config.toml
model = "masked image model"
dataset = "capsule endoscopy frames (Kvasir-Capsule)"
train_examples = 42238
image_size = 40
crop_scale_min = 0.7
horizontal_flip = true
method = "mae"
mask_ratio = 0.6
loss = "mse"
encoder_arch = "vit"
encoder_norm = "layernorm"
encoder_norm_position = "pre"
encoder_activation = "squared_relu"
encoder_mlp_ratio = 2
encoder_head_dim = 32
encoder_fused_qkv = false
encoder_bias = "all"
encoder_qk_norm = false
encoder_layer_scale_init = 1.0
encoder_parallel_block = false
encoder_dropout = 0.1
encoder_inner_norm = false
encoder_patch_size = [4, 4]
encoder_layers = 14
encoder_width = 192
encoder_positions = "learned"
decoder_width = 256
norm_pix_loss = true
decoder_layers = 3
init = "torch_default"
residual_init = "zero_last"
optimizer = "soap"
beta2 = 0.99
lr = 0.0029
beta1 = 0.95
shampoo_beta = 0.95
eps = 1e-08
precondition_frequency = 50
max_precond_dim = 1024
one_sided = true
adamw_lr_other_params = 0.00092
magnitude_pruning = 0.7
steps = 17100
batch_size = 64
epochs = 25.9
lr_schedule = "cosine"
final_lr_fraction = 0
warmup_steps = 510
weight_decay = 0.04
adamw_weight_decay_other_params = 0.05
Rows from block 8 of the encoder of a small masked image model, named by matrix and row number. Rows with one number belong to one neuron. Each number is 50 + 12 x the weight over its row's rms, rounded and kept within 0 to 99. All counts start at 0.
After each neuron's rows are labels from the 100 images, of 14976, where the neuron reaches its highest value: "strongest on" is what is common among them. Only what is clearly more common there than usual is listed. The data: capsule endoscopy frames (Kvasir-Capsule). In brackets: how many of the 100.
# fc1: MLP up (encoder.blocks.8.mlp.fc1.weight, 384x192), inputs 0-63
# fc2: MLP down (encoder.blocks.8.mlp.fc2.weight, 192x384, transposed), outputs 0-63

fc1.239:36 43 50 50 50 27 27 50 62 50 50 50 56 82 80 82 48 50 50 50 55 74 50 37 61 49 50 59 71 50 23 50 50 50 64 50 50 50 56 72 68 60 31 50 25 40 77 58 30 50 50 38 50 50 50 50 42 50 36 50 50 31 50 58
fc2.239:50 41 42 50 50 50 50 50 38 34 50 53 50 50 45 50 50 35 44 50 50 50 50 50 19 68 60 24 50 50 66 50 74 49 41 45 62 50 36 50 50 19 50 80 50 50 50 50 50 50 72 50 50 43 62 50 26 50 50 50 50 50 69 50
strongest on: finding: reduced mucosal view (36)

fc1.55:50 50 50 50 50 50 12 50 50 50 50 95 50 50 50 50 50 50 24 50 50 50 50 50 50 50 50 50 50 50 50 50 23 50 50 50 50 50 50 50 82 50 50 50 50 50 50 83 23 50 50 50 50 50 50 50 50 50 50 92 50 50 50 50
fc2.55:50 50 50 28 50 50 50 99 50 50 50 50 50 50 21 94 50 99 50 73 50 50 63 65 50 50 05 50 50 50 50 50 50 50 50 30 50 50 50 50 50 50 50 50 44 65 50 50 50 16 36 50 50 50 50 50 33 50 50 50 70 50 37 50
strongest on: finding: reduced mucosal view (31)

fc1.348:42 64 58 50 50 68 50 73 50 50 40 34 50 65 65 59 65 50 39 43 58 50 43 66 50 62 40 33 50 34 25 65 50 35 64 50 50 50 60 50 50 35 50 50 50 40 70 63 50 50 50 39 50 71 50 31 63 30 44 67 39 50 47 50
fc2.348:53 58 50 50 50 58 40 61 59 34 52 64 58 50 50 50 33 50 64 28 50 50 59 50 41 33 84 50 34 50 67 53 39 50 29 38 50 50 36 37 50 50 50 50 17 50 50 50 58 46 77 58 50 50 53 50 50 50 50 29 66 50 50 50
strongest on: finding: ileocecal valve (44)

fc1.313:50 50 50 50 50 50 68 50 50 50 59 50 56 50 46 39 50 59 50 34 50 50 24 62 50 50 77 27 50 61 88 50 50 50 50 59 50 56 38 50 50 50 35 50 50 50 59 32 10 45 56 09 37 33 35 50 50 28 37 50 36 70 35 50
fc2.313:50 18 50 50 74 61 50 55 22 50 50 50 50 50 50 50 69 40 35 54 63 34 63 50 32 43 50 50 50 50 50 59 50 50 50 50 50 50 79 50 29 37 73 70 35 50 50 50 50 50 50 39 76 50 61 50 23 60 33 49 50 40 68 50
strongest on: finding: ileocecal valve (29)

fc1.66:59 50 50 47 64 42 50 50 49 63 14 59 32 60 43 50 50 50 50 63 50 58 34 50 50 50 50 50 67 59 71 50 63 57 50 40 50 70 50 35 50 28 41 50 34 24 68 50 47 50 50 65 54 50 34 69 75 50 50 50 50 50 41 75
fc2.66:50 66 50 68 42 36 50 43 74 50 40 50 50 50 50 50 50 11 53 44 50 44 50 61 21 23 35 50 30 61 50 54 39 44 50 50 47 28 63 40 50 50 56 66 50 50 50 71 50 50 52 50 50 50 53 38 50 50 74 50 75 25 50 38
strongest on: finding: reduced mucosal view (32); finding: ileocecal valve (27)

fc1.311:68 50 50 55 67 50 59 69 64 50 50 50 50 63 39 38 81 50 31 13 50 50 50 67 46 68 50 53 50 50 25 85 50 50 50 50 48 50 55 35 50 50 50 67 28 50 50 50 50 50 66 50 63 50 41 50 50 50 78 50 40 50 50 40
fc2.311:48 64 50 71 40 40 50 50 39 50 50 50 76 50 50 50 50 50 41 50 71 50 50 76 40 41 54 50 50 53 66 74 50 50 38 93 50 34 35 27 50 50 42 53 28 50 37 40 50 50 62 50 57 60 57 39 31 28 50 50 63 50 53 55
strongest on: finding: ileocecal valve (35)

fc1.73:59 50 32 56 41 65 50 50 50 22 50 24 59 70 39 58 50 50 38 50 73 46 50 34 50 50 50 50 50 50 50 54 50 34 50 66 50 50 50 68 50 50 30 50 28 50 50 50 71 50 59 37 71 50 39 41 74 32 40 50 50 50 50 50
fc2.73:40 50 50 68 31 50 37 44 50 50 50 46 59 67 49 49 28 50 62 50 49 29 62 76 50 35 50 65 50 57 62 61 34 50 50 50 50 64 50 50 50 57 60 38 30 50 50 60 67 53 85 50 65 50 59 50 27 46 72 50 57 50 44 50
strongest on: finding: foreign body (29)

fc1.39:50 30 61 56 64 46 56 50 84 64 60 50 50 44 50 70 50 50 50 37 50 50 38 50 39 50 71 27 50 50 22 65 50 50 50 50 50 50 57 61 65 34 50 50 50 50 50 22 46 32 50 41 59 31 50 41 45 50 50 80 50 56 56 41
fc2.39:61 38 50 50 50 50 50 50 35 50 58 66 42 50 50 35 50 36 50 58 33 23 50 46 50 30 54 63 50 50 41 50 50 50 50 50 42 50 50 50 19 50 50 61 37 59 50 50 50 50 56 45 56 34 61 57 36 34 61 66 50 50 93 58
strongest on: finding: ileocecal valve (59)

fc1.159:50 50 50 50 50 50 33 63 50 50 50 68 66 65 33 50 68 41 49 77 30 50 23 50 24 50 50 38 50 50 11 50 50 50 80 50 50 50 56 50 50 53 50 71 31 50 50 60 33 41 75 50 39 24 50 50 75 50 50 50 50 37 46 36
fc2.159:50 50 74 38 50 50 50 34 16 27 50 16 50 50 50 50 36 50 71 50 66 50 50 82 61 20 50 50 50 50 50 73 49 42 55 50 44 35 34 33 50 39 41 61 33 40 46 50 70 50 50 50 50 50 73 50 50 35 54 63 50 50 50 50
strongest on: finding: ileocecal valve (25)

fc1.241:64 50 50 26 50 35 46 64 50 83 50 44 50 55 30 50 50 50 35 50 50 50 50 37 54 50 50 50 60 50 50 73 86 76 50 68 45 50 50 50 50 35 42 57 36 15 38 43 50 50 46 50 37 50 31 50 50 50 51 50 50 50 50 50
fc2.241:50 50 50 45 50 36 50 97 50 50 42 38 37 50 58 64 50 67 65 60 50 66 32 69 50 50 63 16 50 41 50 40 50 43 50 50 50 36 54 50 75 68 50 46 59 50 23 57 50 32 50 61 22 30 50 60 50 64 69 54 70 50 50 19
strongest on: finding: reduced mucosal view (35); finding: ileocecal valve (28)

fc1.146:50 50 50 60 50 50 31 50 50 50 50 40 50 63 50 61 42 26 38 50 75 65 50 23 50 50 36 50 50 63 68 50 22 36 50 44 32 41 50 59 64 50 50 66 50 50 33 50 50 59 36 33 50 53 50 50 40 60 50 68 50 50 50 50
fc2.146:50 50 50 57 63 60 57 50 50 39 40 50 64 50 42 58 50 70 50 50 50 50 62 61 55 42 34 50 50 50 76 50 26 51 58 40 50 43 50 50 50 68 48 38 31 50 64 50 50 50 50 69 56 50 50 50 70 50 50 50 50 50 39 68
strongest on: finding: reduced mucosal view (31)

fc1.154:50 50 67 50 29 50 50 24 50 50 37 61 50 50 50 50 50 62 50 50 65 44 25 50 50 32 54 50 50 41 75 50 50 34 50 50 50 70 50 67 62 77 39 73 50 50 50 35 38 25 63 59 50 50 50 50 50 55 50 68 50 64 50 50
fc2.154:39 50 65 44 50 50 33 50 37 50 38 50 50 53 59 50 34 50 50 34 32 50 61 50 50 36 55 38 68 61 23 50 29 50 50 50 21 41 87 62 68 50 50 60 38 41 50 50 50 50 76 50 59 50 67 33 20 50 50 53 50 31 64 50
strongest on: finding: ileocecal valve (35)

fc1.88:53 50 55 83 50 45 43 50 50 61 50 36 28 50 28 31 84 50 65 50 50 50 40 50 50 50 32 50 50 76 50 66 50 50 40 50 25 66 50 50 50 50 42 67 41 64 44 83 35 58 50 50 50 50 50 38 69 23 50 50 40 69 50 67
fc2.88:33 50 54 50 50 50 50 68 50 64 50 50 64 50 45 50 50 32 28 50 50 50 54 50 50 50 44 50 63 36 88 50 24 33 34 40 50 54 66 23 50 69 42 50 50 44 34 26 38 38 88 50 50 54 50 70 40 50 50 50 31 40 50 50
strongest on: finding: ileocecal valve (38)

fc1.352:62 47 50 50 50 50 33 68 50 50 43 50 69 50 49 50 30 56 28 74 61 42 33 50 50 50 50 50 67 59 50 50 60 56 50 50 26 63 50 61 50 50 61 59 47 50 84 50 31 71 69 38 50 45 50 50 50 50 37 50 38 32 50 24
fc2.352:50 50 53 42 50 50 57 50 50 36 69 50 38 50 55 50 13 30 72 50 29 50 53 53 50 33 34 63 33 50 40 38 50 29 50 63 41 58 60 50 68 50 50 73 50 32 48 50 85 24 59 50 70 50 68 37 50 37 50 33 59 50 50 50
strongest on: finding: ileocecal valve (28)

fc1.331:50 39 50 50 50 82 50 50 50 50 50 50 50 32 65 42 14 40 50 50 60 50 29 56 71 64 37 69 83 50 50 50 62 57 63 50 62 73 66 70 50 50 34 55 50 50 50 18 39 35 50 39 60 30 50 50 50 50 50 50 50 50 50 50
fc2.331:62 50 50 80 50 36 43 30 37 50 50 46 50 50 50 50 50 39 39 62 72 63 50 31 73 50 69 50 22 50 50 50 50 50 40 50 50 33 50 50 74 67 55 38 71 63 50 42 50 79 38 63 50 30 72 50 30 33 45 70 50 50 50 36
strongest on: finding: ileocecal valve (27)

fc1.124:50 50 50 50 50 50 50 50 50 50 50 50 50 50 50 50 50 50 50 26 50 50 21 50 50 50 50 50 89 50 50 20 50 50 50 50 50 50 50 87 81 50 50 92 09 76 50 50 50 50 26 50 50 50 50 50 50 50 50 50 50 50 50 50
fc2.124:50 50 50 50 50 19 50 50 50 50 50 50 50 50 50 50 50 50 90 50 50 50 50 50 50 15 50 50 50 50 50 50 04 50 50 50 50 50 50 50 50 50 50 15 50 19 50 50 50 50 50 50 50 50 50 50 50 50 50 50 50 50 50 50
strongest on: finding: ileocecal valve (33)

fc1.172:50 50 50 60 50 58 35 50 60 59 58 68 56 68 42 38 67 50 50 31 50 50 50 76 50 70 74 67 50 41 50 50 50 50 50 50 38 63 56 37 74 50 38 73 22 50 66 32 64 50 42 37 66 39 32 68 38 50 58 66 41 50 50 65
fc2.172:44 37 50 56 64 15 64 30 50 38 73 50 56 50 41 50 42 50 50 50 60 26 67 50 50 50 50 50 68 50 50 50 28 50 50 63 50 50 50 50 61 50 50 50 29 50 50 36 50 57 50 50 61 55 65 50 50 36 29 65 50 21 50 73
strongest on: finding: pylorus (25)

fc1.105:50 50 50 50 50 62 50 50 50 41 50 50 67 50 50 37 34 77 59 50 50 50 50 60 36 32 74 50 50 50 70 56 67 50 50 29 50 50 58 36 84 50 56 50 50 50 50 50 50 50 50 35 64 50 33 50 50 55 50 50 44 07 50 50
fc2.105:50 71 50 50 26 41 50 70 35 50 28 50 50 70 38 50 50 55 58 58 50 53 54 38 29 40 50 39 69 50 61 40 26 50 50 50 39 50 50 43 50 50 50 50 29 50 50 50 50 50 50 50 35 50 66 50 26 45 50 53 26 61 50 50
strongest on: finding: blood fresh (34); finding: pylorus (28)

fc1.101:39 50 40 50 66 36 66 50 34 65 60 50 50 41 67 50 63 67 50 71 50 50 50 33 50 62 50 60 38 53 50 50 43 50 50 50 61 50 50 61 50 50 50 73 70 26 67 43 50 60 35 50 31 50 50 38 50 50 15 50 63 25 65 70
fc2.101:41 50 50 43 38 35 67 62 50 42 42 50 64 50 50 67 50 50 50 61 54 14 50 50 64 50 70 67 66 45 50 50 40 50 36 30 44 27 11 50 50 74 50 71 58 58 50 60 57 50 66 30 60 68 68 44 50 40 50 50 50 50 32 50
strongest on: finding: reduced mucosal view (25)