config.yaml
encoder_arch: "vit"
model: "masked image model"
dataset: "capsule endoscopy frames (Kvasir-Capsule)"
train_examples: 42238
image_size: 40
crop_scale_min: 0.7
horizontal_flip: true
method: "mae"
mask_ratio: 0.6
loss: "mse"
encoder_norm: "layernorm"
encoder_norm_position: "pre"
encoder_activation: "squared_relu"
encoder_mlp_ratio: 2
encoder_head_dim: 32
encoder_fused_qkv: false
encoder_bias: "all"
encoder_qk_norm: false
encoder_layer_scale_init: 1.0
encoder_parallel_block: false
encoder_dropout: 0.1
encoder_inner_norm: false
encoder_patch_size: [4, 4]
encoder_layers: 14
encoder_width: 192
encoder_positions: "learned"
decoder_width: 256
norm_pix_loss: true
decoder_layers: 3
init: "torch_default"
residual_init: "zero_last"
optimizer: "soap"
beta2: 0.99
learning_rate: 0.0029
beta1: 0.95
shampoo_beta: 0.95
eps: 1e-08
precondition_frequency: 50
max_precond_dim: 1024
one_sided: true
adamw_lr_other_params: 0.00092
magnitude_pruning: 0.7
max_steps: 17100
batch_size: 64
epochs: 25.9
lr_schedule: "cosine"
final_lr_fraction: 0
warmup_steps: 510
weight_decay: 0.04
adamw_weight_decay_other_params: 0.05
Rows from block 4 of the encoder of a small masked image model, named by matrix and row number. Rows with one number belong to one neuron. Each number is 128 + 32 x the weight over its row's rms, rounded and kept within 0 to 255. All counts start at 0. After the name is the row's rms in percent of the matrix's.
After each neuron's rows are labels from the 100 images, of 14976, where the neuron reaches its highest value: "responds to" is what is common among them; "place" is the part of the image that holds the peak. Only what is clearly more common there than usual is listed. The data: capsule endoscopy frames (Kvasir-Capsule). In brackets: how many of the 100, against the usual share in percent.
# fc1: MLP up (encoder.blocks.4.mlp.fc1.weight, 384x192), inputs 0-191
# fc2: MLP down (encoder.blocks.4.mlp.fc2.weight, 192x384, transposed), outputs 0-191

fc1.100 127 [128 169 151 128 128  53 102 128 128 128 151  78 159 152 191 128  89 128 128 142 110 128  77 128 171 128 128 128 128 128 128 128 128 128 128 128 128 108 113 128 128 128 128 165 128 112  91 128 128  93  93 128 128 154 128 128 128  78 156  81 128 159 128 164 128 128 128  77 128 128 157 188 128 128 128 169 128 128  52 128 255 128  74 128 128 128  52 128 128 218  80 151 128  94 128 128 172 128 108 128 128 170 128 128 128  56 176 139 145 128 128  74 103 128 128 128 128  92 128 128 128 224 128 128 128  71 128  48 128 163  40 128 128 128  53  67 128 128 128 128 128 128 128 128 128 128 168  82 128 128 128 150 187 128 128 179  95 101  76 192 128 163 128 128 169 128 109 124  79  94 128  68 128 128 159 192 128 203 128 184 128 128 111 128 128 128 128 128  73 184 171 160]
fc2.100 108 [ 56 128 128 128 128  94  67 128 110 128 128 197 163 128 128  66 128 128 128 102 128 128 174 180 128  98 128 128 128 181 152 128 128  92 197 128 128 142  92 128 128 128 128 128  88 128 101  86 128  93 182 128 128 128 128 128 128  57 214 174 169  34 128 128 128 128 128 139  75 128 128 194 128 163 128 160  69 128 128 166 128 128 128 128 128 128 128 128  85 192 128  84 128 128 128 109  76 128 128 128 128  78 165 163 145 128 128 128 175 128  79 182  88 215  80 128 128  90 128 128 128 128 128 128 112  94 128 128 144 128  90 128  92 128 108 128 182 128  59 128 128 128 128 128 175 128 128 128 128 128  89 128 128 128 128 128 128 128 182  87 128 128  53 128 180 128 128 179 199 128  73 128 199 214 128 128  84 128 128 128  56 128 128 192 189 193 170 167 128 128 128 128]
responds to: finding: angiectasia (25 vs 1.8)
place: bottom left (57 vs 9)

fc1.9 126 [163 128 128 128  76 128 128  72  77 128 136  58 107 128 154 128 128 128 128 128 128 128  80 128 128 167 155 128 128 128 128 128 128 128 128 128 186 184 128 192 128 128 128 128  37 128 128 128 128 165  85 128 128 128 128 128 128 128 128 128 128 128 122 128  62 117 128 128 128 128 128 158 128 128 164 191 193 149 128  50 128 177 147 128 128 128 128  72 144  55 177 128 128 194 128 167 128 135 128  86 104 170 128 128  83  39 128 197 128  48 128  90 128  47 128 128 128 128 128  52 128 128 168  52 128  78 128 104 163 128 128  94 128  98  76 128 128 165 152 190 171 103 128 162 128 128 128 128  65 128 128 225 128  53  97 152 112 162  93 111 128 128 156 128 128  93 151 128 128 228  95 128 136 128 128 128 128 128  94 147 128 128 128 128 128 128 128 128 128 195 136 198]
fc2.9 131 [128 128 128 128 142 128  69 128 156 128  70 128 128 128 128 128 173 246 148 128 128  85 190 128 128 128 128 128 128 128 128 128 128 128 128  35 128 128 128  89 128 214 154 128 128 128 128 173 166 176 128 128 128 128 128 102 128 128 128 128 128  90  80  80 143 113 118 142 128 128 102 190 128  79 112 128 128 168 128  98 128 128  83 157 128 128 128 128  92 128  76 128 128 162  74 159 149 109 128 128 128 169 128 128  29 128 128 128  93 128 128  39 148 203  74  81 180 180 184 128 128 128 128 158 128 108 128 128 128 128 128 128 128 128  91 128  88 164 104 234 128 128 183  83 128 128 128 128  75 128 175 115 128  26 128 206 128  96 128 173  51 102 128 191 139 128 128  38 163 128 128 128 147 128 108 128  94 128 173 128 128 128 128 128 128 137  87 128 128 128 128 128]
responds to: finding: reduced mucosal view (39 vs 6.2)
place: centre (39 vs 16)

fc1.359 118 [128 128 128 128 128 103  66  88 212 128 128 128 147 128 128 128 128 128 141  99 182 128 128 128 128 128 128 147 128 223  60 128 128 128 128 128  99 128 105 128 141 128 113  87 128 128 143  64 128 128  83  91 153 128 128 128 128 128 103 196  98  77 128 128 128 128 115 128 177 128 128 128 128 128 215  87  83 128 128 128 128 189 153 128  65  97 128  34  69  61 184 128  74 128 148 128 128 128 186 100 108 189 128 128 128 114 128  93 128 128  94 148  33 128  76 128 128 128 128 128 128 128  67 128 128 128 128 164 128 104 128 128 128 128 128 158 128 128  93 128 128 158 128 128 110 128 128 186 128 204 128 128 128 128 128  76 183 198  46 128 128 167 128 162 128 128  59 109 128 128 128 128 128  70 128  87 203 128 128 128  89 174 221 128 128  76 128 128 128 107 207 128]
fc2.359 128 [128  90 128  75 128 128 128 109  73 128  85 128 128 128 167 128 128 180 128 128  29  77 138 128 128 128 128 128  92 128 128 128 128 128 128  87 128 157 128 128 128  79 128 151 102 128  65 128 104 128 171  86 128  71 180 128 112 103 128   4 128 195 128 128  69 128 128 128 128 128 128 128 182 176  82  77 128  93 128  88 128 128  51 169 128 165  81 101 128 197  37 107  91 128 128  78 168 128  70 128 209 128 102 128 128 113 128 108  72  89 128 128 175 128 177 128 128 128 128 128  69 128 183 128 128  82  72  98 128 128 171 158 167 128 190 189 128 160 128 128 128  92 105 128 128 167 163 102 128 128 166 128 128 146  90 128 128 128 188  84 128 128 128 128 165  84 191 128 128 128 128 128 128 176 128 128 128 141  79 116 128 128 128  81 128 211 128 128 128 128 128 128]
responds to: finding: reduced mucosal view (25 vs 6.2)
place: centre (36 vs 16)

fc1.199 082 [128 128 128 128 128 128 128 128  94  72 128 128 158 128 128 128  42 128 128  16 184 128 128 221 128 163 128 128 128 128 128  46 128 189 128 128 128 183 128 128 128 128  93 128 128 128 128  95 128 128  96 128 128 128 128 128 128 128 128 128 128 128 128 210 128 128 128 128 156 128 128 128 128 128 128 128 128 160 128 128 128 128 172 128 161  54 128 128 140 128 128 128 128 128 197 128 128 128  45 128 128 128 128 128 128 128 200 128 128 128 128 128 128 128 149 128 128 208 128 128 128  61 128 128 128 128 128 246 128  88 128 128 128 128 128  68 227 107 128 224  61 128 128 128 128 128 128 128 176 128 128 188 128 128 128 128 128 128 128 128 128  92 128 128 206 128 114 128 128 128 128 128  65 128 128 128 128  75 244 161  57 128 214 128 128 161 161 128 128 128 128 189]
fc2.199 081 [128 128 181  76 231 128 128 128 128 169 128 128 159 128 128 128  74  71 128 128 128 128 193 128 220 128 128 128 128 128 128 128  88 128 128 128 128 128 178 128 128 128 128 128 239 128 128 128 128 128  94 128 128  73 128 128  56 128 128 128 128 128 162  91 128 128 128 128 128  50 111 128 128  62 128 128 128 128 128 128 128 128 128 128 128 128  45 218 128 185 144 128 128 128 201 128 128  69 128 128 128 128 128 128 201 128 128 128 128 128 128  52 128 128 128 128 128  22 128 128 128 128 128 128 128 128 128 128 128 128 128 128 128  79 128 128 128 128  71  45 128 128  43 199 128 128 128 128 128 128 128  41  75 128 128 128 116 128 128 128 217 194 128 128 128 128 128 128 128 128 163 166 128 128 172 128 190 128 128 128 128  78 128  85 210 128 128 128 117 184 128 128]
responds to: finding: ileocecal valve (30 vs 8.8)
place: top left (100 vs 9)

fc1.123 085 [128 128 128  85 199 140 128 128 128 237 112 128 128 128  95 128  74  45 255  53 128 128 128 128 128 128 173 128 128 104 128 128 128 128  66  50 128 128 128 128 128 128 128 128 223 128 128 226 128  72 128 128 128 128 128   8 128 128 128 128 128 128 128 128 128 128 128 128 128 190 128 128  37 128 128  39 128 128 128 128 128 179 128 196 128  82 128 232 179 128 176 128 157  67 128 128 134 128 128 128 128 128 142 128 128 128  58 128 128 128 128 128 128 128 128 128 157 128 128 128  88 128 128 128 128  86 128 128 128 128 133 128 128 128 128 128 216 128 128 128 128 128 128 128 128 128 128 128 128 161  98 128 128 128 128 157 128 128 128 128  40  83 128 128 128 128 128 128 128 128 128 128  85 128  43 128 128 128 128 128 128 128 161 128 128 171 128 128 128 128 128 182]
fc2.123 065 [128 128 128 128 128 128 128 128 128 128 100 128 128 128 212 128   0 128 192 128 128 128 128 128 191 128 165 128 128 128 128 128 128 128 128 128 128  73 128 128 128 128 128 128 128 207 128 128 128 128 128 128 128 128  64 128 128 128 176 128 128 128 128 175 128 128 128 128 128 128 128 128 128 128 204 128 128 128 128 128 165 128 128 128 128 128 128 128 163 128 128 128 128 128  63  52 185 128 128 128 128 128 128 128 128 188  38 128 128 128 128 128 128 128 128  60 128 128 128 128 128 128 128 128 128 128 128 128 128 128  87  43 128 128 222 128 128 177 128 128 128 201 128 128 128 128 128 128 128 128   0 128 128 128 128 128 128 128 128 128 128  97  96 128 128 240 128 128 128 128 128  77 173 128 128 128 128 128 128 128 128 128 128 128 128 128 220 128 128 128 255 128]
responds to: finding: blood fresh (44 vs 0.9)
place: centre (40 vs 16)

fc1.177 095 [128 165 128 128 128 128 128 128 128 128 187 128 128 128 128 128 128 128 171 128 128 128 128 180 128 128 128 128 128 128 128 128 128 185 108 128 128  59 167 128 128 128 128  93 128 128  89 157 182 128 167  36 213 128 128 128 128 128 128 128 181 128 128 128 128 128 128 128 128 128 128 128  69 128 128 107 128 128 112 128 188 128 128  36 128 165 162 128 128 128  94  96  80 128 196  37 128 176  98 128 128 167 128 128 208 128 128 128 236 160 128 155 128  85 128 128 204 128 155 219 114 128 128 128 128 128 128 128 181 128  86 167 128 128 128 128 128  92  95 128 128 166 128 166 128 128 128 128 128 128 128 128  74 128 128 128 128 128 128 128  95 209 128  50 128 128 179 128  84 128 225 128 128 128 158 128 128 128 221 128  55 128 201 128 128 128 128  79  44 128 168 128]
fc2.177 083 [128 128 128 128 182 128 128  82 128 128 128 128 128 128 128 128  78 128 187 128 128 128 128 128 179 182 208  51 128  69 128 128 128 128 128 128 128 128  72 128 169 128 128 128 128 192 128 128 109  53  34 128  95  43 128 115 128 128 128  84  93 128 128 128 128 128 128 128 128 128 128 128 160 128 128 128 128 128 128 104 128 128 128 128 208 128 128 128 128 212 128 128 128 128  74  47 173 128 230 128 128 127 216 128 128 206 128 128 128 156  81  72 128 168 128 128 128 128 170 128 128 201  78 128 167 128 176 128 128 128  82 185 128 128 128 128 161 128  90 128 106 128 128 128 128 128 128 128 255 128 128 128 128 108 128 168 128 128 142 128 128 128 128 168 128 128 128 128  93 128 128 128 128 128 108 102 128 128 128 128  89 128  88  95 128 128 128 202 128 128 128 175]
responds to: finding: ileocecal valve (41 vs 8.8)
place: bottom right (80 vs 9)

fc1.258 116 [163 128 128 128 128 128 128 128 128 128  87 128 128 169  99  78 128 128 207 128 128 128 228 147 170 128 128 128 128 159 128 128  41 128 128 128  80 128 128 128 128 128  87 128 201 169  90 128 128 128 128 128 128 128 128 128 128 198 128 128 128  77 154 128 170 128 128  72 174 162 128 128 128 128 128 128 128 128  61 128 128 128 128 181 128  83 206 128  22 196 128 128 128 128  64 128 112 128 128  84 128 181 128 128 162 122 128 128 174 128 128  75 128 128 180 128  86 163 128 128 128 166  89 128  94 147 128 128 128 150 128 128 128  84 128  52 128 128 128 128 128  61 108 128  93 128 128 128 219  56 128 128 128 128 128  92 128  92  96 128 105 239 128 141 142 128 128 128 108 128 128  72 128 104 214 128 111 128 128 216 235 128 128  98 128 128 128 128 128 128 128 128]
fc2.258 097 [128 128 128 128 128 128 128 128 128 169 223 128 172 128 128 168 128 113 128 174 127 128 128 128 128  82 218 128 128  86  70 128 128 128 213 128 128 128 128  76  37 128 128 128 128 128 128 128 128 128 208 128 113 128  41 168 128 128 128  68 128 195  55 180 128 128 128 166 128 128 128 128 128 128 128 128 120 128 184 128 128 123 128 128 128 128  91 128 179 159 128 154 128 128 128 128 128 128 151 128 128 128 128 128 128 128  87 128 128 128 128 184 128 128 128 128 128 128 128 128  31  55 128 128 128 128 153 128 128 145 128 128 107 128 128 146 102 128  55 128 128 232  34  58 128 128 178 128 128 128 128 128 186 128 128 212 128 184 128 216 128 128 128 128 160 101 128 128 219  82 128 128 128 103 128 128  82 128 143  75 128 128 128 128 215 128 128 128 128 128 128 183]
responds to: finding: pylorus (37 vs 3.4)
place: bottom centre (35 vs 12)